config.yaml
avg_pool_shortcut: false
widths: [64, 112, 192, 336]
optimizer: "soap"
warmup_steps: 560
Rows from block 3, named by matrix and row number. Rows with one number belong to one channel. Each number is 128 + 32 x the weight over its row's rms, rounded and kept within 0 to 255. All counts start at 0. Numbers have three digits each.
# convs0: first 3x3 conv (model.blocks.3.convs.0.weight, 192x192x3x3), inputs 126-131, a 3x3 kernel for each
# convs1: second 3x3 conv (model.blocks.3.convs.1.weight, 192x192x3x3, transposed), outputs 126-131, a 3x3 kernel for each
convs0.55:111192103146156138142166111138158112162143142118164115160152124171099214088123130122136127134118116217126150113087135153104150136115087139117101129187147161165160
convs1.55:158129119148127139145114090141097140141132128151135102146128136148141083093130135093119107133113186127095111105107087126166034135149128150202093072108136155119110
convs0.56:068137171166144147127145124070102115101126161143171120143159098160142118102111132136147127201133136074131109096190219158082129134175135124175078116186083077122184
convs1.56:145102167127104096135081126162090155129126116114113123119114149119092138063111123151095203176129143134143112103114138157165118159086103132186118176170136124135135
convs0.57:085114165170172136121083034123104189121138220067067153114101104103132181110165118128073123140137137148182154213106126177149152146147110084161170146119089205102077
convs1.57:119115146148108055072170152091095144093074119098104143152116163176147174136063090108112153121184155080157150117139091147123118150105051094095119071164137165144118
convs0.58:127164071138102122189160205103125101146176135120113109150149118070136090140111105150158138109151112146160150097087182105060164091204111178084097139196139180121056
convs1.58:096121096135084080172172122084135154153123159092125112110111165082127126131126100130109107091167158146111126129058139130164134160114124145153117106051103112094154
convs0.59:155149076137059113095150107069152199203091116155158117136068075140107101154143151114123089089183154178107095120116179108134053075117066148103116101112110138154090
convs1.59:152125128090160096142118057136154077163088104166131112166133129107040155105180160137122139085137120105072131084101141174114123133067146117161177142066101142121133
convs0.60:131128152092124114124134095103152142118131143144127115126217204048069194134200212122172147102157117109096122100093165129098133210076096099146098098150107148107152
convs1.60:139116168157124136114144137185168127133187127183128125189147147119112119158098154169135124134133073116159148125048145093138133099131164207134140134087103160180107
convs0.61:143141119132129095067137062145136131116172137126096139104180086131079138102101171145105151170189143069183157123189118098110148182137156097193060138082162117148138
convs1.61:108101130125165107105127127147141113122090092092142139198148161118174125153132090124055150146148167110174128165142114072186167105166142077133091191124106185085139
convs0.62:135108127063133104111092144060116135065118130075133152113117154162109118121155126112114168102096120137095141135172126083102135137092210101093113134128088104108070
convs1.62:128121103080115105146133147135082142146149125112087180100128164142126132103124145149127145151087111173118131162128100178139127201128150141114183157127133081086140
convs0.63:105134137116139133130126163072068134141132177189152078182069116152134159088190059151107122135206096067136086095041147134202069149096111129110155135136163115088150
convs1.63:128116119121132141109110149143125156165152080108110121112163135180105135135144087093138185138142146117156120085154112118120127197168138109161097142095102123110070
convs0.64:091109159167092113108168136127145069121144126093119128136125125167196103170159129110172120165141137133170174094114164129087089157104099194095107114082117147137139
convs1.64:111115153104148088106149091098102096114142126095144145134136140072126142156089084051161101121164122165133068093125089128156177077198087136129136082149185141085070
convs0.65:152149141151129129099137142083192137158112167154131136131101052107153183158143156105128160138135108150117146154125143182126110067158177145070089130123079131162137
convs1.65:088129127096143129104120140033141206093096113153104123162114184168171119171176108154144133147151130117135132107090206153148185094150137104137142129123125111175131
convs0.66:125071133109120125110111168097136120117173125109144066120130179144076120161172095180129165155129134154151109109155128142103101125148137116125127088131122094162123
convs1.66:163132147170142115110114141153089163136172166142182122162111167105182147119100163130083154194180136162093105026169204150137070171112101075141084181167096151118152
convs0.67:157126144178117142136180128090135116150128173141102155114117133112120146108129053065118170134096133150147142091136093097177140144128081144139177115149142130075068
convs1.67:130167119114128142101120058146143130155134141151069086128071052186190095129104112107130117133150084142159160124183160123140096079131130181200122159208091129095117
convs0.68:110084156164072093131118109144112108082140109076150163156122161164131156065127098070109146123082126110124125155187165088153141191075052159151084109126098143087172
convs1.68:131191137135162110158129159140121089109120129089080114139075229093109164168146071118131089124146135149100111149252066147099092118176125181165118082203132125099145
convs0.69:120060097160062123161108114092085178106149167107147169110126122151159084165135141096112137125067115146126142148118106132094174121123109087236134117168129167169067
convs1.69:095132131150193062130170128092129097147122133129107104163154131087080217107146136102147089122108087123153095155140113135128172108114098146145134094118171089095223
convs0.70:144172114088154106098140069113141159153124068094140164159100052145132089112070146148161122153121127164117075143108090102157141144123149162149117168134056101080189
convs1.70:128126093123137150193118078128095147100142173083147114126129129170083102180132093107148094122154143116217108096115131119128157071109105139111142142145056160103159
convs0.71:129166143112175124138119132060094095097117133124121087049126103130140234153196112104094086137124106187103117101169138092103157179096127077096079119096166128093183
convs1.71:136176162138105173106113113143169145119117122148134168121123067112121100126103135150153155123139061221114128142129137101119070119168133112160101170245082127101164
convs0.72:135164101129127124108074077152108173161106151190121132120174087163146168153166175113185145124176186121152143106127101170143139167140093217112099114139172161109158
convs1.72:200178097150121152142137112159136180129149138122147165171136161101117143110121102073141147148146095105121069098184093136119102121152149105079124114084159161176165
convs0.73:178103122164128139103144106142129101090100165133160183078102169131107199122110148154165159077112106117102124070104145059124147170146094133169135119176120182090079
convs1.73:152094135130118124139111106105087131144193077141158141123204208186198106099158115125134124139131144169138135159145122133176170102161135140104072138158131174164130
convs0.74:159145129137141169052117130156092119127221141128135090152129093136195089109112151133100131193184077098149175141168135128190114074111193087095097098136155133150141
convs1.74:113109086116130135171130103156185124129121111069145162161125092133192139186116095134089110212173088108154149159173094155081152170121052131187133124127176184161112
convs0.75:108141157159125106092108137185173151160136075116152135100123151162189115160153128089135131099141165151142118102157172111098080159128095154130107086129159126141109
convs1.75:133137119158141145124171178172108096101094138114121061103171122098082103054146163079120189152139206090143100123130123162134197156101242109144170077127100130096184
convs0.76:125123171136136161154134140129086095087087077092137117136071119137139119181147188145124160099051101132141160063124175095135173153074113176140136124078066115188162
convs1.76:118172115133092118118154129162099107129125145136110112079093116156064114166143138150118148157170144139167145080207121044108141111150115159147170208135101129132062
convs0.77:136110080144175110106150154100084089198181108138119141093073127111141075165145160141137124070105103152120179160074123108125134131062163164134164109095133140104127
convs1.77:085136127134065147128156100126138150110086150142154110107114103125098135129090126121180059112080192077122162131126184111072148129114132101184132092134190134093088
convs0.78:086135089162124160160160142114130162100128185150162128086161127138123148171102115090136200118117115139153182139125106110114117168140093098117130110192087099182098
convs1.78:130154186106156179125125150167129112127122069090170112101100112135104118137110105111121143133134205153138087104101097198145091140108108115142104108107147180128132
convs0.79:109071086129146130172150115115142074124085116153093137196164154136218130126120116213147131202111127171139161109158099113121138147105107147160093113119091127103124
convs1.79:107174106137136079081147154157120139127161166141124203091173171128095083132137097141188126105145151081102074160149111134149057154145109114146084148174144097163110
convs0.80:118141138107168086154135123167162101146182105173149101084142202094165181187136120134168138102121149131089162098149126090131124140063055104139124140100115128118113
convs1.80:086092049095078162101089106114101097163107159087150156150099111143122176155095142091138151151141158090164178149123118114128101122102123126141172138143138145119132
convs0.81:135140101136115138119116127093121159155165133135166079147109105123132088105192106178095119149115177164160115136133112103129119162149150142147142144141165124144118
convs1.81:101111101111116100131094100117180158137125169128119174149097116127135129110083154096107120074150089090096105057130123121136175170138148189118171152148168118119125
convs0.82:153040069150125122148097101134089083127127101143124121115168118158126087132083075058076116057112148116133127120173140089078116061179165129114104130136087126113136
convs1.82:119149076110135115131097107139103167100117162146107133129152170167125148114080081080085135153072141141125134123098142210154073092154112102098127179200147127142183
convs0.83:111153103134146153183139159147138155129180123168153104088083111062085094141142174138158165163193164114183160129082108109091102053176059104126177170085158156111153
convs1.83:170136093154147159098120082145098100098065069143120096151166068134098098091135112178103101067106126130147170188055121111078089100149156060142113127155159092065119
convs0.84:107077130167127106141076111085126145102125108180112152112132076081190091138097146128165097088159121132168145162113073151200181136160153081137152101163100152145147
convs1.84:126129176122135085093164123171128115133088104150160185120136146160160182108143190130164096067124136152118079113185120125120254118141129200138138172143142144084113
convs0.85:143063138174100069143134176116122162191111127091101219150132159084079167116120128169109185154095134130108099185110185183078221089101054162095101169109085140124100
convs1.85:061125134159118079103117116127103150214168130076129136143101169103173100156114124096124132126113170132177178141164145137108188125102097168159093087078127070104165
convs0.86:119081136144144091198168079174175077161128099079056138126142102087096132161131157102103078115124094116124153108117141118086146100101095172140152120145100120167180
convs1.86:172150148109153167176136157053138132099156136085102130101153113163161142124134100077129130095109104152119107165103114127185093116160095058156199094114173163131177
convs0.87:100127130172128166133115157145094112095102158127193147118165171138136137172141100054114138178112176077123140098123091173120130136122183079116103132097143090065107
convs1.87:129113128111107114091125215110105096059103135130160137114126138116142110149151098113129162128109067163086108114120161081125123118067102117097092051094123102090103
convs0.88:161163110131084117134141135056048085107156145132075153156164128131181122129086114095120177151106159118122084204165154171152088148135091098138167118111097159126091
convs1.88:089130116084170103104101085160114099138150122130095125103097084163067101156140115144077116138169177109125181105135129152136093101094137080153057193159133094155126
convs0.89:077114126106110126120153091115088096152142113103118158172145107177165120148197123115154099070100111141169128137049147132098144123121124106127116145108131139177107
convs1.89:151149149110169150168181105140150163143101152120157139064116135111117168052135136086105093107157096188101134136151133068143126096140094110123085121152107151137123
convs0.90:129107145039093075166173070151164070157143107127126157103107076138105135136153157107157149128080071083104157102117084117145162084162152136085196124059175143147170
convs1.90:110141122087141151143090100110136161125107166157141134143145112144173075139057129133142120112127112142132126131141197137157109091179064163104099126149156165087104
convs0.91:108089148102126131118133099126130123144097132179125132127101095105151194105158101094097140127112163139099100114184081113124144148178075151113051122178128136135151
convs1.91:105110134111089052098167112202134107073105129148124123151089121162133185142170151196183107153139183098132138155113149074185223123153127122104139093143165131126128
convs0.92:127181124098131159082134152110136126142138171105130153179104145178110100137126181160161124157158121141104110196169123065154116100100110073111135143093139068210118
convs1.92:082120145159140140114126151095116145113180109141150110121145168125120123119149172068101128143116107190142116044129161154087126158196101124158183145131141129165145
convs0.93:135074091109132118148123115165152098135128066110087135101101151093192106105101116102102112127110099144130086079176104160179102129185132091145106155152076178180048
convs1.93:152134109141133160084106123145161130151113104151108079126208090124164088142149131176102108175121114140155154173119145169094142165103110135184137159131112126119067
convs0.94:160139134142152103066094098112133093096148122140106129107148105100088131133168133125122105157107172137162123152192096128139189149125093149071147108152129161181127
convs1.94:100145117118134073134131096142126057139181149173138120102139159098144151081135142086151162139102090146143144121169162102102146136193175167149169164130173106107106
convs0.95:104128069083173171140103180152099094121056110090149109112061134110110121155204082129110129138148118114136120161108151090080140122198142149107151108125186105170092
convs1.95:098094172067103137152092111129166122096054163113131142195084083134150102082212140126147109103153101142110112086133091141113174139126102159150131118134130076187132
convs0.96:088100088129173126115215073126182119128159102086153167089168127164083123175134083115153207166070120169190192079120154089041098133188112221195123118157148060094069
convs1.96:154152114154069139155131123168145145159114113110102145139189116143227146194126149164151115108088178129102118136132077096203144133148095123151125141159091133059116
convs0.97:153085096164142147123132126078104119092090082140107105090168169185145133192160110116122113120105125088138176113126179154157138122135114129134146129194138223150069
convs1.97:164149105098113102150165114119084124130066148083112159069097109152147088132094041096165101124126083135131160148119146123157082141123068130082196162142201109174142
convs0.98:140184118154133226168105140066125088194105090110078103192120119156146129143153150090121082098153084132090138104117096139097145136124134193089130127140124101082114
convs1.98:147128169123141125132164111165142147115116108127183143148204196202101137129177227128123122091166095133090095115188109205107153177094101081102117124106163103144117
convs0.99:137159133096082121120130122150111133138119109143126086138088119091117122122148091029095145103129135074122137178194106084158098092129142229146136140112094119136110
convs1.99:196083159170147159119117151183102085146129100114153125094085126118131086113085110145179160114162137083191102135152106148184139137220146147137063118084188141094123
convs0.100:145172129116122059143180098122168185119159090044135151115096205103110120092181175095049158105118128103108140171170174154157147187156092123161184119078116140115151
convs1.100:141089069119128121080109152207134139150113102152129074129125150198039098145105107149141112135152194090086073153053101157154150065148106108185141077097086126071175
convs0.101:100125150101095148081102110099093097109126130187153113123091195124064141150125185168109140102144147139162120109086116196154076143128137166136087159086139187134099
convs1.101:138136126088120128097170142069123136131174128134145124128138091160134143168152123131148112122149147099138169154132109153151129065170157159150105161150092149152089
convs0.102:139131148131135164107114139107136141159080094113167134139120135182143107104162106141122117176151144099106157104074102093084130177138097129209116171184154143130179
convs1.102:176176108116147147125169118119095155142107144101116150134140141131084137108125099124108110143077131122116149102096140152200113079148117177127139138163144159166082
convs0.103:075060128063092125160065108197120150087081109135154097152159152151162106091085097168130154117145154101120129085161164120182153123142095154136112156201129206174125
convs1.103:183145155131134124111145137084124075099077076130144140128088123167123126094107099109153164100110128077091120151110067195076085108136186113070117173068065068103118
convs0.104:112132109128134159110147111099150168130110103150159114124179172159144070177128081114090073096135145126141122135104119147099099100109143106153154145133095088108132
convs1.104:140141132115149146132064147125153124135109117123085112166148108133133133151067142132093126128130159137107129101116114137116142168166194084139165079145108063132154
convs0.105:089096157110132137090100113112141097135151163121139110195171088151079137047164177130121072190109156150135155133098088149119099102138133111150161212163120175130132
convs1.105:162164142085144126130127101156148107101111137146153092158148150133186211122111128168147147176142113141135136126074134131113088111115028132129142179181178128122110
convs0.106:143151113128148101103116132162160135097136188165122073080152095120152177105102148152145185152187096091153092137225105124162117144107130165129154107087154180086117
convs1.106:146101133129113119171110133164126138121059185148144094115160159163134155087115164090120154112171067159145103145083123185183088134144200157106107120145192130114107
convs0.107:111151172088114160098060094060027106166098148174122155097078145117164132128141133128097122124154130133185153101158087165117114139176086116150060109128144158190143
convs1.107:098190108157135131114157116118110122097142143160164121111153099125123095073160106120162147203148131140167211137131074135139105130081145159145112104139166090109107
convs0.108:105116159115126158153132054205102106137144163150115122203148085102113125141107083104136162095133113167071154100101111100109158167103081070132145070132086109141114
convs1.108:094138122094119122112142104157085062159152069137129127095140099120120165170086055075123096156165119096083165133128113100158091131069189060158143089158131133115133
convs0.109:105113161094148138120112131124143166189153122173132113131171107079126151119186111107113146171079132098113167102090184148168174146144149115150149087179189144097151
convs1.109:132147098143138184157191137109115079176109091120123081144115112093082161109166096174114122200160099132104173129087112107152201193140180164209161158210099149114079
convs0.110:127156127120133126101123124146118117099137164102111086089179119119151039114139157102137149145175116120118098155131143086109148134193159167130123157170142132029136
convs1.110:153112092143072145132127125183139139119135139146095138043095160198143112173092105163229103159110167144146147139152132066111138106064123141123086152153085180107094
convs0.111:098133069129103123110092140113136131122122142167126153109108122047180104079119121217128102145166102071126152142095095139144165124111118101093155065161119110085149
convs1.111:146094116167147118181121112108107142150146169147112131119084151173091182112157103103129139133090101210094145100178096127092119138112115148185157097132167151128092
convs0.112:118131144153178140147163172113139112173175101150134161108141139154092120143173136131134064092106110160131067164154089109188101137125127133122145094087130092162236
convs1.112:166116148100136140158168103129125133149111137106099147094072196051110159127084152072125122131134150114158120123096089178126100170154065085100139142127173150171165
convs0.113:123081154187140146143103112135149108115104129112136150147117195118115163127168139107098161149168130149133081094067136089105134182166072083169088199160112101122099
convs1.113:127139094146148094114110142115138148102136058141135068076162156119076152086145138142168142167116032175174105098130146132109108205179118103142200082115118128045118
convs0.114:044130155113053070210200105091115144139126133161106078057138133176135095135122129070143162099155154150153136174158144136148084078146161161124068129149146121176137
convs1.114:128077095106119220130113100110106053153088099163124182160116149148126086120103153098092173078118130147109097153120059161140100123069128022062172148129191152115102
convs0.115:119142121170144091092131132161177134132121093145211133105101144090099100141073125123095143140112134150188104125155169121139101107122123141099133163126157087120090
convs1.115:137095141160100124151125132193098076152121129112084132125157102121053137150090148081094125157122096172103156150169123148106111127168126090107130098145150104150147
convs0.116:074114104104139167131162157076143164150091131132149115100143149180106102175084150158157117160149127121117093056106146136191093114118205106138123131148123117171095
convs1.116:063130175099094120146090175165109127109193113163129122161134137080078128169147101110082180066143148108145095119140130121077074060100138125106119132120077143120089
convs0.117:140137125145128096113137110081161116066093091140147106090051122148084188107136152174110099110086100118119102185152117108152113113112174135181213074142120136145188
convs1.117:149098130159080131135106104123082099141137112133127149116127095106131138163123109137131123145110125158092113118104088159146127194195170132135092142132145137090044
convs0.118:145099133113149157164167157137159128155087090137107102100205214122134092149092136119105152083094154128091100091125113127073143095112191132171154115141135091105136
convs1.118:172157135164136102112183143142110063082166159090132217139116095176148128097116127157140125116075107121161143165160117159172064081116094095137128158121142131131130
convs0.119:141157150132156118137093074152080137163153128149106115157083153140183169070115107155231144138150128135083111155093118123170075096118156202112096188159111121067124
convs1.119:145107159113126145079088192051151120090143156092133112128109095161141152142168130112108137132160159057087110114130183142109196140086136140086163111188172179158113
convs0.120:163190219108104158058100139112144108099183150056127097125172140239214160170188125098065107125132142131144150164158109095144139113166078131144110165154121126155176
convs1.120:096093166114147137148092148096135093111137091155176081179146120093102153132158117119150144084117078123185076172116096124124187128128129110095124138048098140158086
convs0.121:094133065125136158114159135127059123175158199081196068130137111143152135089161136121151137089130144112182113173075112142081174062198130122134128122112193150150089
convs1.121:140081139092114128165157111166127134074094113176131089141134093124127117167161113117143133121120148123141145100162164110180107140045154111099115165106179108139134
convs0.122:128120116078121118126140139142151133126096158106137129113124110102136127131151147087081107206128178111143138126076220161138113181121081153090125129069113156118133
convs1.122:108147109189178111143175106118166121133110141151169132103129151163101129093095102077160106090071103093092131173120127122148129041141093134136112165176117166092137
convs0.123:057074013095116139126117135172144174083108145123075159108183055129147105087129105096141123120142091100155151082088170137204119151121117140108083188163106194162176
convs1.123:153177192089141099106152106109165181115099123126134159146139133134074059047104103119133101118201149107102129124124132153108088078066170070144078110103139143135121
convs0.124:198202146101131139138111119169164140061098122165104077148099120093085124106098172121141103115104130145156131119102083161122062146135136171160125088077129143112100
convs1.124:091173075167099132090114108164140159128170116137114151149134124103176160096110161131113122153158123160144200120127155126116085170164048145134141103173094118088158
convs0.125:103153127167121157134090129092132127123150108145148137111099127099200031095141170102167134194100148099118148066195076172120131109168113139165094136146090048118120
convs1.125:057138085108106095107127097197109121099138107162065086145131071095131120113139121127087101086092137137109131108127126127074147080150152111147193127107084110102105
convs0.126:184149149119176181141143063084192106097113164126122187118102119055138130126132109117173129143127143094091097024133203140175101149193124097141183089148144177101109
convs1.126:179148114086076163148182123122117129137148145202116204156138169182175136142145090131151076075086075138104110219091106147133115091153102145114155112087122132117100
convs0.127:145156107096163109080088036104132108131154148125096166117095147122068172170137112198174123091109143112150092153175202105125149180155112087111125069129108121147130
convs1.127:119174151171167189161134137128075102172107135113146193132163112128192155155152136112138205128155173142161112163107077179028137117156130105130172135122144139126105
convs0.128:148106132119122168128142107192081116196151171103111081163099098137055125085160123133093125131126140132161165157130100106184153099128105152079140150142149175194094
convs1.128:151135155128136152123154074074110083093082104137136095068102120101139087122128142165080130147135120145089183147110158075123164154107127113079123109106149182182140
convs0.129:147108124124138106122084150121128110134118073069155087148126134132171139147137088205075134152122134094095134180149101126106166182150121097158093119174072071184077
convs1.129:120139081131124096164132168131136145095135133100123121139130128200190146176192160140151156182080142131106159155074153108134149126168096107147142154209135174138183
convs0.130:090078059161140057146158124167195140187127154160141134165170107140096165109136146099090055126150157153119129142146191120142164129083093129158189130101194078102127
convs1.130:157158165139100143132185200146181134125071084099124152108142082111137099194121141101148119144106126141145162157176110135150099164089100126085074117098099148128090
convs0.131:119147090149101110089079104121116107082071112121117157150132152095181101129115108105139157134174148123130107113127127187124146180136099156102090112137111186098167
convs1.131:153150156113173118142189217160135173146169173074153198160105133141116104116165099137084147133135127095177123101128108135128124101074104185162086116107104123104142
convs0.132:118139069132134110106109058108077113124087089095126061145081084132139173135188137123090089080085119116139116136147079107096125131116188085143146168111106108106155
convs1.132:202165160163152134200181129103069127094118143076123111069145068160130098084102136198153154165068156084122156164175147151115120182147117139135130100119099086113133
convs0.133:113183141106105146087095143162125149119146114130159096166122103110107111075150111111144133101125164121137130136114104052135198088136174186096139180144220143091122
convs1.133:102077140125164128111131108154122112138132185126117122170124154177139127137174110114165148114109092145104079152139073140129204116148115152165112150148107116133139
convs0.134:153111130159189103139118071093100127072117134167150130063150135157159203074175144120104091158119122146141045155109163151126071181076145204114139085097172099039127
convs1.134:163209102130090118146154120178103173119109099124090174134133118043128150195102173170159169074178161097056122042173186089199114144148094126116195120119139139159151
convs0.135:123107118097078141123151096143131099100165168140120176145155115107171202102096133100112145126100142201184151085145147136137155163112114135093141178124114141123108
convs1.135:155082148159118109118124109151139055156113109118137121105128177149094086070165146112061143143174156166172143081129079132153102121094155130137101115162152187170181
convs0.136:088134130128053110105127115094107171175124113145126106165139077113167106123175152108154157160116103149093124130138105116151152101106094156166150090145091042106110
convs1.136:157084128136129137093093141138114054106089082127099131129097134110097129172149080113137100204119173140117104055029122078131084151111138130087110110066111126178111
convs0.137:120086092187101079136116100130108133148161152169120151165156133173046103130142137136194126112107145158139185137131140133152124136176137152149142108124073088133090
convs1.137:111158115209177097106106128128075156111131155148178181145116130135118087205106110148170114133101131101134102063146105083109104154145069142129149139129124168127082
convs0.138:120144101103143106118118139154060130124111131118193070107171159117165096105140166141157165126169092119081132125129163168186072083156148079120100062128127131090135
convs1.138:132154129126101135110133051230097097120176087175145095143126120126119161147149108191171139159112157112129156104134157170176103067129123122135179132092108115130126
convs0.139:147113066106154149093113112114110117101107111176129133122111123088162184127089111106136121085123134176137089103088097086162154188066155033144128095137188124111147
convs1.139:171153128161146175140151149149121163170178183143151133115070047133136092135087139120108149126117092115117112119127094163193154190099141129077112229146140100086101
convs0.140:138152105143132167107115106066090118149143181161142092102081139156155157153098139122132117150139153131163158187038132173131125054072104116159140118108086157138146
convs1.140:099164169113131126103093160128133136091135123109129118093137118132123109152084161118167134145095124162162141121195133159152070156109133139121146164132099138190115
convs0.141:099119118104110113099134181139088162148140112070105081137184115125140145104188118124140140163137179149101137143169077099117143161180176122114129103129143127075138
convs1.141:140126114131098120154112112171121130154135114096211149147168083139119128167133164125095134147168169093141088143122112173104115039172140160097134203061089154169076
convs0.142:125082068172155148193186153084138099128125098158110157159094094059115126124138122157103120155161141177192139149111096138156198129167118136078133136099109128121202
convs1.142:150169132145186072074149116121116123105097150126136098120085204210179099117148034139125123103126138169163157139129071104154099148171075132196122166111117089093080
convs0.143:123116106119114117138113114127132189141132127163122120071139186142187116159078149131169167127126119095086130088148127111163117088087127102112138107133083143223232
convs1.143:152106170117135137123125097113151116138128129192142122142103157141090162072180116129114187160154156124118181181207071088135123092090147098141139148173140116136092
convs0.144:122104107123127163107158107138091133149159139134154149094183085112114172139154123112136112082144120157150149154140155153163069134173072119126093137120177117144131
convs1.144:167090122058166080135142099134159039074132121164125139118128178078107155092105170078089088109115080098150152093137155112115156145089091091178175169151141162129101
convs0.145:178148100129095059132129112142176084092122157108114122118133177096120089129147081111155140166147128178096168113146190113183079134100118190161212142125161177112133
convs1.145:124135150131134121123110084140114154130182151086133161150119200111162151072124127168113114132146094097109125087106103087150112031120116167155110166122143121087072
convs0.146:114096120140142155109153115131107120153112108149098110241132119145122172108156106127137078107127105133167162177136095200143161137134102072116148053230105070136064
convs1.146:130108140128103093131185184132134090146109091130132093121070121142206080164175144144122167121152169119126145115156119146107161192108134107079109128092126086094122
convs0.147:103084114135107102153100124087135166138132155151105083154063100088053209052098136125183133113178137150047142149177172128145178128067111136151115144112104133102099
convs1.147:176195156107142158124130112128135142119151160116097113107055066143129058193096092119111139170130055134183112119195142114199144116140134074091103107064150082171130
convs0.148:094114132165145121152131127120088133145129094101129102113167153122208129127138123149081083173119130128138144110136120145108129146128126107128149106140182115173151
convs1.148:154144125146146145091119137076111127128146130105162162149148117132109181104091114150214138105155138136108107117130093116077109126144138126085191115147196167150096
convs0.149:154158172152129160127145054123166139122109140141105080093148102110119135165110095131127123169160184072098128126099124144195160129171123165116102146069172105104101
convs1.149:126105167134108095149138109118119062125101106155123178178079096144116190167157137162095152135174108077102074097194144075102100135132086157132138147095152142119080
convs0.150:142109087116130110129097123108149110099079087138144124115175108103067140102121103073093124166129111116113131130121124135172125152137070139098122105080071082163128
convs1.150:118127120111132116139142103084116140163085090095072108170115173079159152075051096148137103119119120088111133189090138066109128169156089114132144116059185065121169
convs0.151:173114184116117145106157066118151161140148130136144138084134150123115074100155160079101092190184114135171135127143128136074114116114125146118179146125122142098133
convs1.151:116133132185175122109138151147124179172130107064094157174096106142098092101114174141086086114074109084087175072141069059188156134107196125170117136120121092162140
convs0.152:120129152154108115106143126131121125156135130165127082144066106076173167117119147116137080112118138104068146130115121145130141138096124177123106112136134171112072
convs1.152:119195122159153132116158099078156187171141119184108151090152143090082116059138141140118116160165107118132113178130173124074111105078171139168138105112084142131101
convs0.153:156181101109206155128127129107130132134192097129134104110182167153075111118079128166140137086128091140122079162132105087144194067136103138101108143096157168105140
convs1.153:145145100118100129136073074149167150154112119167139154086174140136101151120135207093171141092149149082072083136146073109124065106109059130121179055105174063136198
convs0.154:130127113143197102125157107166157167076136111142144160163148158142180126157152116115142171135158100130177115134174091162098164144158047171157156131128143152106155
convs1.154:134159110103073101202097090081169181155110153133107150105161104116126136128139132074106110095104218134152202103128072091136101096095089139085094040156152086101096
convs0.155:113109135085165078064088114110119107126110103180140183154104189067113113180112142124114145103137110132120163072090141205151075114105161100074123105156093120123095
convs1.155:171176194133129172132079096121119100096098090178146123116132093110163156073107098125082127134109092107165129161131107147117129120155206130103125137153158152144113
convs0.156:173154094148123131100185141066132090067122133123139150100113144171127138140154140194103177128175131114167126137155059163189117147151166121116092173044156151159165
convs1.156:075152139150170133099129123136187116122160170159132135131130231113160134068077116123200173129149103125179155136129204136125113103120154199117143169138161157133111
convs0.157:126137122114119146146139130104080155120147116109118145140151192208203166129125171116123141113135000105097114126115099163102078119129142128145141154161192198174212
convs1.157:154137084167154159176127124115124118096102129142107107119119096109054036128082080076055123105063121100106082145136122125160144111124160125089102080137061078100035
convs0.158:099152183145126145139109101148143103139107133129136195137109158112066127073078111114096119117149145128205086134171158160124093121103099137141095159135108140097170
convs1.158:117110159100124158128138114109200107195135096150142107193144161097152113153135066130117134157138211189142188097183139124112122153160151139121074171166094151119108
convs0.159:137097166083106132118126114116138174104126148157111091140149071160131119137128148130079112151122097083171091161128056183093115132084203065215136096172181147086107
convs1.159:121125148137123112120151100165108110138119114168152185127088171119167090154152123151122162158197108109142144185126125115167128091132147136112068141202081171168115
convs0.160:173201231135102163079101110144113088138111121202122090141160099101109114085121128094185149120103176122115139156171146149095099094172136089145151126097147168157137
convs1.160:136182147145161078092171161157138171123112184140184133122162184116122121134118135114130133146081098106162164104143089167094068148117093120115111149104143108127131
convs0.161:135143178121084128167095109109093132116130131129138175091108061117104109107150144025103098125130142164103146118093100095103145159121119160092124147078136152104178
convs1.161:097129144124123138104132112116170158098152172122087147164138138145128177111116135154199203162149118129139092121113146121175092042108115098178140159162131158154102
convs0.162:100135106113156100112112127161143087134096195104174122111131082117166170067200185165171142166143128125059117098129086139135050095064139156161136109128098084045147
convs1.162:104114101078126111080119157140115092168127135066110112131148158121127166145177116120109152093144202122118111099141145160063121122099135057069141113122124173107124
convs0.163:127112100167086124124110102130112149103118111068060145076174072134177094134093088175157082163110079156114112124148134120136079138099153199130137166105101191160132
convs1.163:078172166095153142075140105128102182098111158094092172134133147147137165077113140050146177109160082138162122110130157133144167071095120092120194081192164147130123
convs0.164:113130134203168174151171127140155093110161148188180124054072097077163156100144126105151113128097207166131152140136085119136129060139116152131125120127099110209083
convs1.164:132139138075123119178107123132158128095137163092117162119091154109101082063146106083084104073137064097131157137134085100157145119111167146150098104109124109157163
convs0.165:114139106120118138083100127070119144087098152101120161066166097129097156108142155141151067125146122169080129112169127177159084096169123175152086129142102190085141
convs1.165:100098124115158109141125110108174147190154143144157154079079114123147081143120112117123162205122107100152131180164139118153082130093201124124135140159175183058080
convs0.166:163097112096117122114144119085116170155145127096128143139187166064088118145192172116080136177155135124137168134064123082139096108128120054137179182160213113147126
convs1.166:157132159107095114120107116123102125118058141152121135111106112067106081100147104140122121073116109081144169079120136162105116111130076153155144114153117112157125
convs0.167:177147158113126170114137191094163099156145114200154162081167141082111092130098150132139134148114166189138119142123104118136112132185124145174164144134120114133112
convs1.167:130139135120124149119110088124133167053111124125180212040131055104150123156168193101096068070060071108107076185090132180137111136082120136136096141147129112140134